{
  "encoder_arch": "convnext",
  "embed_dim": 128,
  "encoder_patch_size": [4, 4],
  "text_encoder_fused_qkv": false,
  "text_encoder_parallel_block": false,
  "residual_init": "none",
  "batch_size": 512
}
Rows from block 10 of the audio encoder of a small contrastive audio-text model, named by matrix and row number. Rows with one number belong to one neuron. Each number is 500 + 40 x the weight over its row's rms, rounded and kept within 0 to 999. All counts start at 0. Numbers have three digits each.
After each neuron's rows are labels from the 100 clips, of 14848, where the neuron reaches its highest value: "peak on" is the class under the peak. Only what is clearly more common there than usual is listed. The data: synthesized solo parts of chorales (CocoChorales). In brackets: how many of the 100.
# fc1: MLP up (encoder.blocks.10.mlp.fc1.weight, 1152x384), inputs 0-383
# fc2: MLP down (encoder.blocks.10.mlp.fc2.weight, 384x1152, transposed), outputs 0-383

fc1.650:549532492517619492527467437489393551515518525463506534468476471525463495510495509468518548533514578524517564440503440458489461553593432472515531510459531536435485522497414460486497506572456478495534481559517547486492455527483420430476524455490475478484540477538493467555486467486494467473563461484511498393465514443490512489510492499469487530488541454514514498511513512463429485494474529469570456460403511493431456504493468486461445529460491438520469553483461497578513460524521556513512593527498435472523475614369445563457563515555497445535541469488531478491530574445447491482467578461458518459524533502491511509513498591495499549442484461403592503448504569529521501469472472529499542455556561478560523498518542551568542474477517475493502486511493476531517517500445490531442461534469504484526505469591547495515477479508487533527501509552537537392530503475499503466491503502594464610490551564506546511485424486446430534428482455512415498460504502499474514512511508511528466481492513514497527529462452491478525486539500488587474437581459466471498451504506506502507518533512523525519478456562488509501504483566511559473452503438518516550417520499461526585
fc2.650:510525531406443455473410504472492477496516514596512464476515474416517477513482447460520490474530570496495560480529447509516441444526504520501521438481499497573438496470509547476505518496495463513440521511560542540478559514541537549500511481574522522475561573490511475484501490552531481429492535515483532554514518406509436460466516463583503514547504530498556520480555479440471538506510483562526431527471444564494472515524453509519410468467503499497507510492474506548519502517450520561486391534557442535522476533533484445506565465499424506472557466458451534496516496560522572438526452594530455497543446521420518498535545467510499490532509464556545552521524581499530476435498502446528474557486512545524601543540533489503527514535469483540432510485516539545490541485542518538512476512469472469539483486463419462520509535479562478469494457546547492531449519458451501503536480519543459518488596484500455512437418443518497531482472445500528511492483520562465541433508516480477475472434418559464512484457455502458575532442422503462439529491459512451391507572471489545452409527495455498546525587533507609491535461481488507456555551503451511550541528573466481519
peak on: D5 (42)

fc1.519:518436566437460500502492453499481554412474538575520500491502565498496514495530514523593502455514484479471472532491511549470457543535508443480403491538463431504553398428538492480539554482535460436510505515474469490476539489586478514498498506549484454516433418480401490504511590465507542515488520538455439526546505456460536547458486525490412507573487461520497513521586547511545412507457509545495442486590544532470516474514500501537506525543509520490430496578502437536508471479479538447478522549450535527528406475468508542444516573447519477540482523496548494425487485487482445470451551559442465534485462547465501454453548474479435519496535488491406501527528474519476536492522543466485492515493493458593539499523458475419511586510527495488567580547477411501506518487445467474531438513515569536499529519519538461487467459488511486504494400554490451509473578526459414449521503523466394470448493465526583520530499506463564574520516456520505564471520488475507490461416541488410520485530511513516486507482533510525501454500486509538500529481513579428539445453535561500518475463473527479523550505548484462503479455500466505516578514470499503544454525532516416521
fc2.519:455515517570509517496470562444501504516474506501538449519461500513507513518493510617520413489463484494449422488531474517506495476556550367449464501509545514546510532513520533528551526483522526505424562444476555586491447489473509521525531415467546472526512531507464546511469519556526460526578489475492463489506493470474452492513545453493479479407473564568540511514544497475469556536483482500481559510504419500542511535486508438625561515469519487519535482465472578506500466503498543540516509484532456491531489570467447516533529464424460470523525497541375474464461505554525499484501474487494492497475548512562578548436440460535460542521518456523496547571447456453492482570524472461469468463511498472456538523490475510499522468546467496479442587501530511522466512490599436476459533466463477519472480483426481500469452502493476491439521454476473453562429458470474509499491490543459456471547530494517488403485513488508441524524469450477593504523505549465454441492499426544488445490483492396461543521487574513467535523497432483425448477433494496526459526566476499492515434504466476425523520467565495572510462450472492489558636472533470507478548472552525509422
peak on: D5 (54); D4 (26)

fc1.545:547535536437523517437484442526495493524472506514476506513519550651550563469467557479504500511520524559470486489505476485596457518483556440492472534465558480492457507459510521499541562434448549482528475481490587464483486529541478513466498517498486457535456460381484472514495530490475507474490450450455505522499494544475521489499462505465515491446527457545457549523440524481541507433470461481449531518448558499553449465479519529491493509546608473469526478519470531466526479486518563520567479538452512520591537461512448489456514509561498468501480486530558562511495537514460528432494625486504464520469460524508498521497521458503361514548491467523463464545441573458450466457501499449524569512481543526480541474521557443533383617404531490533555474506510520529512526550494487524481492496520567464475496541582512486505441460458494480503564473515458499465476484498544454376559498475473460548470511541556459514538520538525429446497459466516475518603545499536485511502460549542465476490422568492486486507460544473470387465463447519544553515502537500453491548460549501547450518479461520489530523480514546489523499472624531483487479525547537502517536549476516499507
fc2.545:532523450497455435470474537493534481418542530469452566550500494545502500449463476536481468516525503465431539522512523510490485462462509516540479475449483430486491523472502525463507517528490502537486441491510491454464582448538447579511520560550443547540459419420501496452475473513571513382475500531513542470558474497527490592456535465521439503548433516396532450494380449526522530553517508519455453495514515545513532566558538506475444484473464532454470538530538514508494508530561550468566476425478497477428541422523551518434590576513456472483506485527519536537505507514494508568542484486488532515433552447476499487478522510393542488444459455515512541472425531547487527511469512518484510551471555483484504535533529496525483511561497536503458512453515438498572484509443490519574489429512430462562471472516512566540508440485508477557535512517503552421549516546490470436503500452498409540509536528495521541495449523583520498498473433503477451492390408506453496523540545502479579535546453506499498586487498502497504499500528475529504481536482452520517507542474524538586510541579496534475549509532546578484572504500520566489528449501467496534515610522463519512
peak on: F#3 (81)

fc1.215:528528475338497439545499558497530510434557452466532515498520507485448457505507531490493465485479512474541492430483466511496511438485490563479511479523509527512573485493494509547524475489525570503472467493470510490619450528500577580550490484522494494532439510521533527524591478451505517537470510487460462485527514471571405493464506445535508538522499507428496470464512495507505493535581490526457452494472523519513517451508526480467511468531495561518514518577540463483483508538500417501521562507507523492578495483525472478555497445494487473495510401543511480486525477492487405467443512559512519479529501446520575363482473530537403487506441510535495452500517515516410452535472533480497508526515483487543570505612495521513437493445498533422526516555544479534502482528521528495495521499486555536424434552461451500500503559557478533467613537540558532523483525450548583497542519442520462478495520486434590484450517526556503558524471476488498502496495539579490556540446482495524532498483543483511482544478558472527523489417417492510561505451510503562518458511584528458539495418533536543447519523567479434511542511473498510423510472503506440492386527554446468455
fc2.215:471418521514531485466558481519538491544505537517478477456478442489479510516531516487514406483527508513527556501467598491524490519520547587446472516495464507525491536551430536475522460455485460462500507471548501516511483500538518579443494533559516541525433511505454521508422455539543474444468518540530469585554545436486484553460562448524551532544466556485617517470488555470332439485481545516401542468489533515493522486459504511549467420576479514507437501490470464615506526518466505532481479518491443493572543493525499496439488497469472549550514456505423441446484421493555491524514532492521482499537467529469492553496440506529465494480450550448450479504506485466527402509475497487422500475548521486461551470450527564467496524530524519450466511521480508531534478502460507532546418516513494566424514495457508555450588496520502476508515445478482528561506584516460568567446548507403515570462509430544451557472529462518525534497487496461563520514508480553476525538472509522472518514556550491474461507463549423506528497490428472549494529401463461465465523430517422573450539500505534502453445515476459483501442550445513489529512506528529497454505498488460515524
peak on: D5 (44); G#4 (41)

fc1.461:547523568420494395481491488554501508512489568475500543475479559527536502514438487575516491519522596494438535478525497597479530531534440484511537531464467521454454471546454504502517442498480519462437471530511501478498540513533520526450518468523512475440463444483526450532520486435534565475512462533521481480495568537496434458506500528493492489518496503478527542494524494444520477520491497468539511538501482529543480480533531490533465628472521489535448520435526429542502493377510513440508478579447453503499464559529463520448528478546490491424481477509546516518432560479488451418558461547495486491492546580447481456513507523509501517490608515417549517496473490473471592524542590495516537421625532443475512547453494443508465515517465482532466501506435479462603558556461431491518492542492514440485478495584476500512453447512442488547611432455524442511474526492526539464514525519568493473455553529461480489512443462459442527433428538554462520524454541543519465508451585508500436522479543538463505470491505545474481507468467481450561455521448499529547491453475475503546478443491528508498527483565429468533478464497532510481484498443512527440491544532549585535
fc2.461:509437542518490492516563520471496445591485464515485534536529462445566506537489502557495478499547485558522466497413511537529477577518563521490535451435506565507470459491447566497586534490419418498413507496557468472528474477481504527472433474432536527541461523474510466466536493481528506442523489517436519573499477514465507539489525509460463582464509497537503513542514501543575492499516549452525515554539468490480522506526434439480494520496485433516507470524454477562478579491535541521489524506449476477527477500499491552482502521486472459505474530474577492551526485602547511499541460492566565520421549454489549536556414483526432485478513513522499465454462507498485495524554470544436462429511475501446488529485460445541482435549504582501502468565585506505562516506568557530488496475428467452544491490510512509420442497501446550563500485435486430527481515514579513520553458570505478512502499477494446421589471473480508578523519474521506443582487494507506491397492448511480579493496434520493548566592565479565496443485520517562437520517504502510469411499502517551452495487503451467478531506520445540489484541552483506447462502527414526507560594509573557520
peak on: B4 (36)

fc1.53:475514563487488450463444471507522504525496479469455494536500540498529543509501503492453497482550490496496529518489524503531527558509410471542499476555484495513486515495481478500481492441468555446526495516433541559517567474509576467486499462489497469423488445507558459501494534435597529533481499415530470487515463509419489456546467471458540569489521551514517468521502439476538519577426518505467502533591512435457508518555496527582431461472528536506503486496473495477446488520584506415462472498510503469521501610419484544473525534531511510519545533553488504443432514443511424510429503617489552520441538545508483433466490506505502524493600480496569475487492488512521515560483505438538582392547490502449505436536565514515514459463501472437477557551516478505470516517431421449527480521515567521558509484537495522494517565518415484633476467489544521503442547495472536461461529587521537479426494562484555554501539470523456514520393519488529542555506510485406441492496542517487507544530500478444471443547493534485541490487458496447504497510437557509512550498508460516471438500464522571490531507456477482504427442479593473462456483454503442473556521447497479539
fc2.53:515494521500540468563522525474484502569518510475500511485473460540531484525495508528591468491526453483499483531440577532541444534545571531536514457501493568482459474541434528562518468543463430452444534510565502430503500488511485541517501437482585510459422520478437485443490573534541435489568490487489473557416459529445472597441529486438457539498486517513532495545435482553422485509433478496559598564482518462445482525551438456535454536457469485490438425440446440462463570567491478461476546489488492403508444417497545567522475512439539488489515436516443475496538437514577468510487503461491566494473539531481481564523419505469470492481457593520515472469461447454480498583548556526506516466504518514445501484476447558530472482509455590443466540539449591525523536500545536479562462478503492502488500480472497532421480434536507550575498463464445490509512461458506541485523489486470533541515494480515467432501512531478487559530473512513502488485541515555497450486517508537492567474574528557511482478505507492519558484518499564507489494528570525545472464471448559558411476462522505476475556480479424513499474545491466540514466497503472443551534605470534513492
peak on: B4 (85)

fc1.475:592536537511530498512519511486419479535453548534459521542578400522490455522524608512586489519512582511540565504503443426480492508507490454502503495473529567518461521497447520473452475534464505538561446482589534471464490518480493466500499487502534472459453521478515497532491474503469460540506446525489387471523518583484475538518484510609489528438494486544522538470536503567464457454520545514554442527433453522517483522469493474470497500504530449448532571414454485511576483530461529524504552478524517479521403499370475539520419516480522544471480510463485477484492579441472530490527480487513505533552461494489476521565566534528441492454469483446490557469575487453467450501519448473476472494482546513470477456490496523570508538514519505515527512498511520462526491479526467502499506487465443565547509557579516495489501505555511447536464505509452554447464498482499517514459434491481534563526468522481522442458579469504543427490485512498486513559517600519487536595556485454467455447457497553529534566452500466584563550418490503477477477499457529548538587470547547427402454555435414495556375499490479544517502511528484477476520485522489479465494504457499489486
fc2.475:538536582450452508602485485512532476572480505519473533439529434447513455523543544431553508482525585514514539412490466518597491545505485491506510447452529541551472437518542528558447470490551504522497458497530463502465491447517482412490554497530524532487541552510484505494441545525502479465465532578490498484443513438525502471545477477560511544520529556505571489533509451479502490511535462547555433544441565476515500424491545474484529433515459493552471448446538429455454452583478506471536414562506445484484529483489488530479544510462528499442543496470501449471486505477501529453461528541520458553440449480494481485519484468475451505617524452522516477518547580516505491391508505495573506551468455543501526473497517471464559530497477518556417473503488558471412549530488476517529439519507398566474543563522440501529535479511509520482492528553571495511451457490502500510435519429477485555493518454516497567526503547499606576507530492497487484531448517548458544554481524544557467467526528494533484529507511448489541456433574556423447505507482551513518556490547564510470431488434497450532548536505448516510520431532468461479441519458436500504533466564463461514
peak on: D5 (35)

fc1.275:560528516516500498519509466483499537470478471552522529476499540560522524527466590524492552541519544432459499511553510478540508525482491459497431588524514463527509538484515507414524502431506553546418529610521610506490480534546491537522477522530495490490484491409492484440580468493518476435523475522454504495443594500446426491497531481492450525467541480519451560421573462422541495471520434517523571454477503516463504442504523442471486550568516483441474463474497498541477500479560489511544544512536507578569480452474465552513482486503487459444464463492549494485449464485487519435567516504490501563537426506468529470501472496472464517503501531536448454548511472489492486484524456505583517460561449546558489486456450515514503567386505555493462508508444554511563528564464486491457474509496553476439491549506515566490463547582511428507531479478533493514501487469530507461547512488495485523476541504486491545501533505583527539469406518473447482506508610454569438552503537591534440499462475539420433518500478540470442442500397485515545480410424580534538492449523526560511543503505488426555485431508475475507483495528487467546492478584522493522455495530489480536
fc2.275:450512428539424502579415527460540540467574552560506547507509459511543569536460484583513441482505440425417427528533457520430558478399530461468466544530502506483474443492513479531463525502466482545483466486431468529461487488526504530592487495497472556511523499456496535494497472539515399473525544469508548480513527479498535508488506517473402501468471477482463482463508463498547580566470443480379439490497510504535547554425541494490511491511483515474478474517489556526503471490507537450506492501573472479470545563478504522450518421498451481555484521515501519505575497507517503521561511512562465466515459457426512497555522483499555488519456465578426559493435467551539556534509534559553485465533524507578514523436472509585522433551575541544514486573523496439487518396568530498494458465483442514517455439460537543511464453465479506513499519499508507540424517476451450455514558560546457525439525526491485498506507525516529500509511470499481566495488448487490458497503440442495507496494508553500569521488466501501543527428535602467492450480470512458495528482471532479520507539483493470501538462513624582587466517473522545512519423549455458549477488538521561442
peak on: F#3 (29)

fc1.79:507554449354493467505541497486492528462422514462459477501514612570485579450418546603495498517493531485457462481499488496618501478443556493442496556499576468530495532523475514476549527453492496536518421530464578502508487500551476511494500532464497528547511475444498479502493503526492490466540399471450510543436563482443525495545451472437523497478569524544517536524428493463536438392479540468478576488452583431511521450523483495514470505487526542470509465487477470484497535497524546456549475479528516560537516458487528501532552549574485501518491536512512574540462492515491540428506603515501458539496483511490507448468413536475487507544493498504465486551455494512506379521531457496532517501504456509510502424459542496526399611460544493462582449501494553561491529492445544521444485454450540400537493487585474520503508542449489520484512510479509488510492496507549438452534502554465537474488514539525467543539551527544471491540485549462455507537529552474510444483460619510504487540478473458465502490534530500480394510497444501496539508472487555529468532518513517520477527542537438476460550445473501472514502476582489534479444490514559489443559505469535515511
fc2.79:590547492486479483494485470491557443440521474465495537495538486519540534432512520513493497483548574432480551497482474525549492452426530414548520508473463434478514493479556518468513494538479498564511419498474580477453571488487485513550532555529466566519523433551497516504488482507503519449472449517525511446540460481500459522468546498570437488591499487434489475550400441451529496535544513534435419541541558498516508543549568527471416483506466506463527537490521581424509517510503524449577479429498544489428496493504578516442557526497376451446562518514564553542468523511516508515535433500498500548475528433481484522507501534442564506494506440515485554507458596516507574475476499481498521561454534523572489507504570528512494491532499513498422466468531475474512459496454535549476531480488478531548464480544513441587506475461558437507481516536519531474570530541453482425465507447512461574492525514463519551491425551549533488553498447481478478418433440458458534574552546511532534514515428458486511600474421458509507460525521512500516410488477493470529520553443553495560478521479534515497555535493560521490538464515506495448463499487476516513491549561454521518
peak on: F#3 (48)

fc1.48:453431547505543428499401523520510575459582494447524518483481526462503471538466495457440557456556484518474563494562456540486582489444433493532470509485495544486493473507492475565497473580503506517556541538541532467536507564447510556502488533461524477494499553470531550472472522470538515556527464445508492527492495527519496499528643536565484428500473446520504505536445452497482503515500487517528462513565525548511456529544478455424504514579501569432519476503524452530554497476512486422476534473500414534473490505497481501491510506520525485541521516500421509496501529490553420561544439567494507536488497461447498571542559586476493514492503510451571486483578446484515467444550487516473440476546515457531546498486472475522582454536446541585460545463495543486456516567430451537570516464463430482554521502503530532451476505472459482523472505449425484498473571492492534555499544524483519453515500451489478442540487484487554452496438553511394521494494522542506564479489476557534468533519515550503504507529489427506451460483558531451487481541406478463500519499545411426466471503523471496533482434521404491519470524574519447546548379447484530466506516548534474453
fc2.48:480497479492476499487427544497499480486526477496468566532528454515536496500458458504545473486545461471477562488490521460470537502538511422507460460515551490469485521533446529457480523498492485540467542470522534528420539587479412516528509485437483563476470495530501506470517444576476487443530550498468454536461535487563551552448476538495429561491480472529555456476423428570515572516505530508459508519534463550453528523590469459545485590471471526530521497521512539444465505503493511482500517482527494434434482431515536497542528520409471523504504545489489512562526554556529467504486404467513475476476527520426533493509417519413494542507461476539571511474508516530485524516493474498457501474481466462505537511449515468527534483595466519476418503459596513490528540431516488387596557520482466472479448482507478498465457443505549497530513505495550510497471489424555548449552463443575492519443468554517572451482512471554438567537487458502468514472472490468493457462511497469475579531490425556508564577470470520563518463494503459469428517546494523504442425526460631544450499492549451486563525456523593556487596467497493549538532512504502466571543566514494483512
peak on: F#3 (43); F#4 (29)

fc1.282:549544504476482480538480499541511471513493454424505532509496507545489489469551501590533513469529517510488580484590493495577575474414523476521464498544537520528549528444519476570497517446477478513506450514426498533480448546543531541554510573468513509508475473422597464498542492485506452467442488534506486496465495443518494502383477500448474492491537475553403515409527483508564560538446513490458550521529550451500491452506545450537541485469538526497552451514468506499486398483508477555507460501436495472588525471445451482491507530466534596484490455546497484513541525479437519456482485497505493509453439530479499535506519495552382497550503456507429558489501478529479575512515445511514511489464547491450527505481504490548435571437469449445533529505406476461466574500459480533508492485484612488444516508521549508531470510563455452530470502444526433548489501394490569499462518434422451558421589533477486528531512489559481478443466443508474551530508544480448533530454548535497515556493552526470522493495523555535435436517534479541563529502553557487550460510472468535534484518498519512518433469455539454451467497555501478512470504565510448481438531498438527551
fc2.282:512553474453460433524449526444519568453577542461473557525526465559509514484518542527538478577592480430461482520464537457506528482469521472479498547499542559472558439466472504482507562493466551553520428448478469426491539536505425560489511488583503522557515427476580486522416474498573510508445483509467510447552526485509488547509508540526536549514439555408499546503487404460519523495478515614451435422497511558507505568465481484442479427501471525491522528478492550482488490469544528435485455493522452443490522508527562558402530589529495454442498521496566516564550540479491538517502536516503486509467503425514457460444522545465518470516517480523456542473449550552520533525503496561490467430440509516481512524571460486522519503561485482475468438466448404494531518448443541566537505493499452503523510491495517519519483417493526497508493571474565482421511459538485486442469513470473457504478555474488498509584405537563568560481455456498487505512439495515509502592516493477513603478577555500570483551508427457486541507489556469517519514565470438466498494480511548465488516512548500489503521522512523530487577543555475556500485419495489505495504542486518509506
peak on: F#3 (29)

fc1.434:472510472500578475502559559498586529491512480433463477595481541478525515438568469463461527532542504518536521455467494568545509451570400525422537576500434527446495500483528501470555490504477596468509501479451472499573507515566510661548478528502495591510510413466557541491512515486537564479414497464469509496513468414504529445502497543474466529502562500494423496498493498446605491517458391505506537518439512476529524505541478461445458518514494524497497575502529506545439527457553501502454535516463515549511530546556465485498521461526515438492494488478542505495517553488490469539549531582497538523402527541519535524478473511475504545452500526456567471541435477514492418475478477525465531545489520467496576517587511556473556481497496523420516499528581435482494487503438494484495517507510552425451473489510477486498504569502481431583497491484537481515492496534438525516553541553492477486461547472518510481417546476475464620422478493493454555489559433567517512476443537547474514513485479509533481513523484575459512525466498501483509479483460496517485470491509418488531405491471480485464509510451419475515485475511499484497432514503556490473522549564449471446
fc2.434:525437542482593525519536522484514510474558428495491562482569481496474515437498510481526512506518506485498525516412575502500449462508494533516545488504456560519496530463468494505524505442444496513454520516560531484447564496535433561519536513498505467447445557523446462522505535522562480494560536566483459486495543455464531522511498463525470523589490507510510569461446492544513498512501612546523525510554513457514494538581418501431459538447464482512499526487519460509473554488492496461483498489467524455487461423523557541494471494466476496520502495527500494501480548455485486479472559522557483448516471428484456379492531476391566560513494447467606490434482543534464474521534483558375508485513428543480511492530486507426511533516494527457499477509514549511512512527487556476539584552547492450516430476521573495392533407500479441495493583462516455442525515528512541512493497452487546528468458509516504495539449492516490565515558451482526470501472547490634501488511498467401523508519442511426483600506501513563463475483569500457503537539495522488441438475498526470489550438557488534475481526467483478609490489470474560453455509455577575497519553452506457525
peak on: B4 (82)

fc1.175:525556493490522496469489438446497469523521522453453565516551547517513502490506474482531467512510507535517531502480552453508489552542438580561595487546511510549506408468425460459520516483522498515361459457502534580529454492526572533491499544546498508472575513549521492522542533488577523505429458472447412482493528493513415517524475456484508532509523506454474601532508449512525503547502455521545495501534466479550486518546558517475450466509507553555456526504526507456447491529555461472480576530507531491491507560393535484576547522575458472507425528487508490445470480473535427466448498554550508539499457510519509382463462549530476488492506485537547447465499522537505529512469566458484545466536508453473514406528477565497441533462481462425527497530532462532479483531493410503512506536430538539472512524533525436525530514514431501524571466471541556492523507507482565481472502475562523479485507553410530477520573511522483577545455525462493508551447492469475506519387502438441520457474469498502516524490495539477504435457429483497567470544511482532500582511563494471479433446539420553478526534452467497490484503453493557572456518427441448526445499480443514496
fc2.175:495469471446468504550549483497525546543548472508509519495417504483541515506462467553591469471524472519515530524472548526487487558516592527501558526525475487542472501536425522501528434501507439524451513474587516474492458466552515513459525504495587523543439544475467480482472424525481437479559554490506453591498584492492500549528533490487467498516521577447546462475450508492410459462471496497401557517474499459510501463450499536578476446526504434497416474456493443577525598540459504514457499545481470442522492442516481505460505460510507524492451462546491465446504404520580475554462479506603572531507468476470509573558416478564523494494431559579481502453476433490546385466540550502513544502501504502498545492529558556527461538519514531497499543502517552505515510463511512494559423549524461467423444489455495556505486473566522536529496525494490486553500513506494556500528527497501600555442473480522444469492532573509535554514469515441552516498483504528430512482530483489438517492499499516551476474502591466483610450514449563593460505477531504500469563470426483572474479454524496519481537493482517527510404534453512544523515495533516509555513546469483503523
peak on: B4 (86)

fc1.32:535577567448476543502519542498529529548598526509535517569533485552565450493547554475490510484525528456481522462556480584554513445473454447471508512530564539522549482544363516520494499533520533544416449481486506504515408552530510567454507494497454496502505498487476533548456530492514530441459475526476418463519517472502446504517576527541517499443477480402487525553535495494530507565455472441535441505532435483566527468522553514481450523478496490483520627563558504467516462569505474529488599490471490456487424562489454545477534496538517482515513548477510557544484511505482520495423493481447462504502499540499493502518519509492480505452481487541550487534452581490461470519502518467449557464454492480505482449564539535443495538493464452467474490512501548462534482515552529533488554493463498477455524560519512399499500465481457520517437499545487500521521469466494469529533475491445439426511514577461522466489466430383554472494500462456440514551487557496482517486422470509509538521540483545514563563535493530477489361486469452500507482534506514597555551505533501487438516430510509521506487513514509436562503500489471583508482534488555366592506493465515474490
fc2.32:466455477496446488525529490523448456587494533522516473440377480404498513552478481506505490467513498493553516459490512439425427533530537526439532413518491502561414493568397511512508500528422467502442483464516506519462543481514533506446501514513536497480466579449460510495499501543556509452573541427533543602497533509499497499500543475522509539529536494525528500465523545493444459466491479480480504529473462516520500493492424513510415482543487441520458506470463487524504539475409477575492480572463508512551497481545432540538527478500486507494536480508496489498470479530554482470471497587571551562513469503407499539568416459538442476476538536527515483480487551423549471483553475478383525523561529526529590454510532542528490483558505531533453519527486575519515489535511513519525421505535448503485497525442448534525505508523543498509516483509486467616522568493460514490509481460454515578472534467503415447479491512510528494506468516485495489525480489595444578452498504497454460472577448459530503560514587466549535468521401543527486537497480495488474513552465438573493453434485533482519560538470449542544498486430447526557503522553449518535574565499484555484
peak on: D5 (31)

fc1.54:560513540465475433522480419565512501475523538509511507504522633507520469455476582543534485498470535521519450504512535542520491472497442451527539543494485480530578476457519493551493459530530505507465519513528483464508499495530533508400504477464506463489403501547481511534560536481493579502489491527505386525544469476513478513524485545510464497483495515515502531530506436520498444560532445472464429529465491518414521506508546505506450581480506532523453574492537469551433480545450456452489502556482479518506419503439524513445492485571510462473506526521468488515511520462595402416534473518524445558508512483462540502519523523528478506511503491530500386525531468491423561428458450499443548530479535502529520503587522528475435614475473495552511510504565564484527513495520542453543523498503516521512498557527543450453497450498476450513509501466564509475510510455519538450519537432460435420495531482409518439505543540539534504478443513479484514533502442551500491514475512454429491471528552514502510522383571470548492542480498529446510507559464488513546527533483489469524461453420411485537532547550408358557490510529459537465511501454478484560510545556454476447
fc2.54:495499551473506529512530564515530457596433562489461504544528492459488516530508451521461475552462506489535458468440578495540462524553480407534536459489435502551518523508455501519593560508465465464416554441575550544458505453538551535504538446489501514481492510495418501522494489573528500531507532457523440539538490483496486476439439366440487491485466514502580492512494557565530508506449538502475522537526484475488511505486470497536486489475498484486443518506548452489527597564480472544524436435468462478512520500526532513524565449434482453522564489476441458540478506524532452487456492496475534517517476509484466543510478490429424478514455501497557469519481461480518476495438518524464561480479450464412564458493471532444548542519447533498450569594576550573553557506518431369531508493527486479432490550474485487428551450544436493482495492550445475492540572471500573528501531479484494589549454483550464436494515510541429489576470525458465456548442490530533456499498452526489478464480448529470572504449540546493493490499448535482456562444522535520456458490473509559457482465518497483408498546511440485530487457440446527469570539504503476506468496531511464454
peak on: D5 (64); F3 (26)

fc1.633:503524480516557474501527436460459450483439561494474483490477512627474547500452505494600558544520521523531470443464451437487493504493511471510438518547547508529543434552482501569481570479491521468557557547496581443525584510516539487399478545518527498461569445477457516501527498471527508478466457483500480503501529554430542543562484564549510415491548514564509533482432515415540406441478495526498544481467536554490454485529500489449472495508553541506548468498476500516439501519511533469565503600499531454551480495454480493549442531518532475486538461456500517521504537468510535443467481472473424469476474535519563519498480516514510493442534532457540454558471571532500524449474505511532487530498489509490486479482520498496444542511506523547549531559449475446505620522420422514541498516457488478537494509590584420531498533510512401492516520518527502430465537481508481421504467530482481500469477525529467550552487507486476406543478511473419546477501481481613419474478539503470504455437575500517506468426456478556538540479502553490536508566499473524520561432509524546493521464494466541583468475532416498537491529558502502480471526560570517587512480514460515491
fc2.633:497514461552562485466493529501511433485552497441466505479448533447545444486451499511546476415487506533483473493495459496509433441523573526479521484462519429529483493528466482443504524562481547486521538567465472520434432500470493535531499484453488539500519505466463502434534546508477496425550532472485470579454457464593478521474583447528481486513454560533500490429504526502536509495487466515447494534483435579448469527517532473608480547492527489553486545519462521513523530541483546496565545484468505532509554454510460450466536522484458573559606501474537520520472518435504511509529555534518448552557483540492596494562506503444528479478424502482556516435471463470506471502460450500539473495499495440470566566522455420494444464558467483492480509486524480407526557510483515483507500485470466448563493478505540521486509561503505471483467458530446576454475515535474472488561490497481466496528518494504478498482453459504567572471519487525416489520496487439373442485582534526453508490472501591562520533501496495566542572487452450461501472453385491392547469607453473578515451504540456556445518525541494516484542513473511456477538505522475516474550542516407551537
peak on: F#3 (59); F#4 (25)

fc1.161:532567555499588526446469517499497538474491489453491518530554546468468550504486414522458494548489554511471523471492496553474455544447464473490569478532534545472521503483467511502505494559509473471396437486491535466493492499534538477554537490541423463522473485532495450477463463492570449426462515517515510457502493420479490505546475498501553525412505505516507523487555467477525536532485456583531531479444445457521501527455500518469410535518471543528467513537502503464477387482491547458465492503511454540516554535431515498504512519617527432491444471496555488393501552447509456482435582530507502517506522544480482366412481530502511545535503507484570510517508555479440568474535464423502505505523473484570481484514515553553451516461510477448553475543565499545510489483499495461484444539511577507432514457536497545434495475476428502518475481491502406441479553495442578475501576510514482549475531558441514469488562548416416537503460509451564550503510519500502533569439493497397479491490571494505521536531500492508490524537534481531527422468509501517479578453497498507436469553541474419448481560459565506481474491492507513504531460478422437552556501470447502542
fc2.161:526531480449466507510446570483446500526553509588506550508533506452542481566510437523524535498483523482504537475437492491527515524458495464531493486513503569578539442492493578547496469549521480539476535499558512515446533459530505547515584477431551473532512515463483508512472521553509457442516532494490507509462501443493468502471450486482465536541540428494482495526540440439473453524509450480502512520545471455432532488463439514463449431454547476473473497474532465465454572506441522464546456554491482410527511450500519540628465461546483488427538446537436485459525470594487487482449516535574488467513511529484454480514459480493504560526537543498501536556500501464493469459600488513533524520481488499524598466501514506478549477491523465512455549549534642484475503498556518560564505540509414453484503528524419550522500475547585586506495523500449444571516422441498488466528481473489546539495517468492486471535485493461497519549444454490507547578500556540560485485514459530503479431545567502459492444438544483498532449423462531542465584488555574550405372523513547486460499498483501455506510550480500509503497475416444523538529494553497432535522550536496467477
peak on: B4 (81)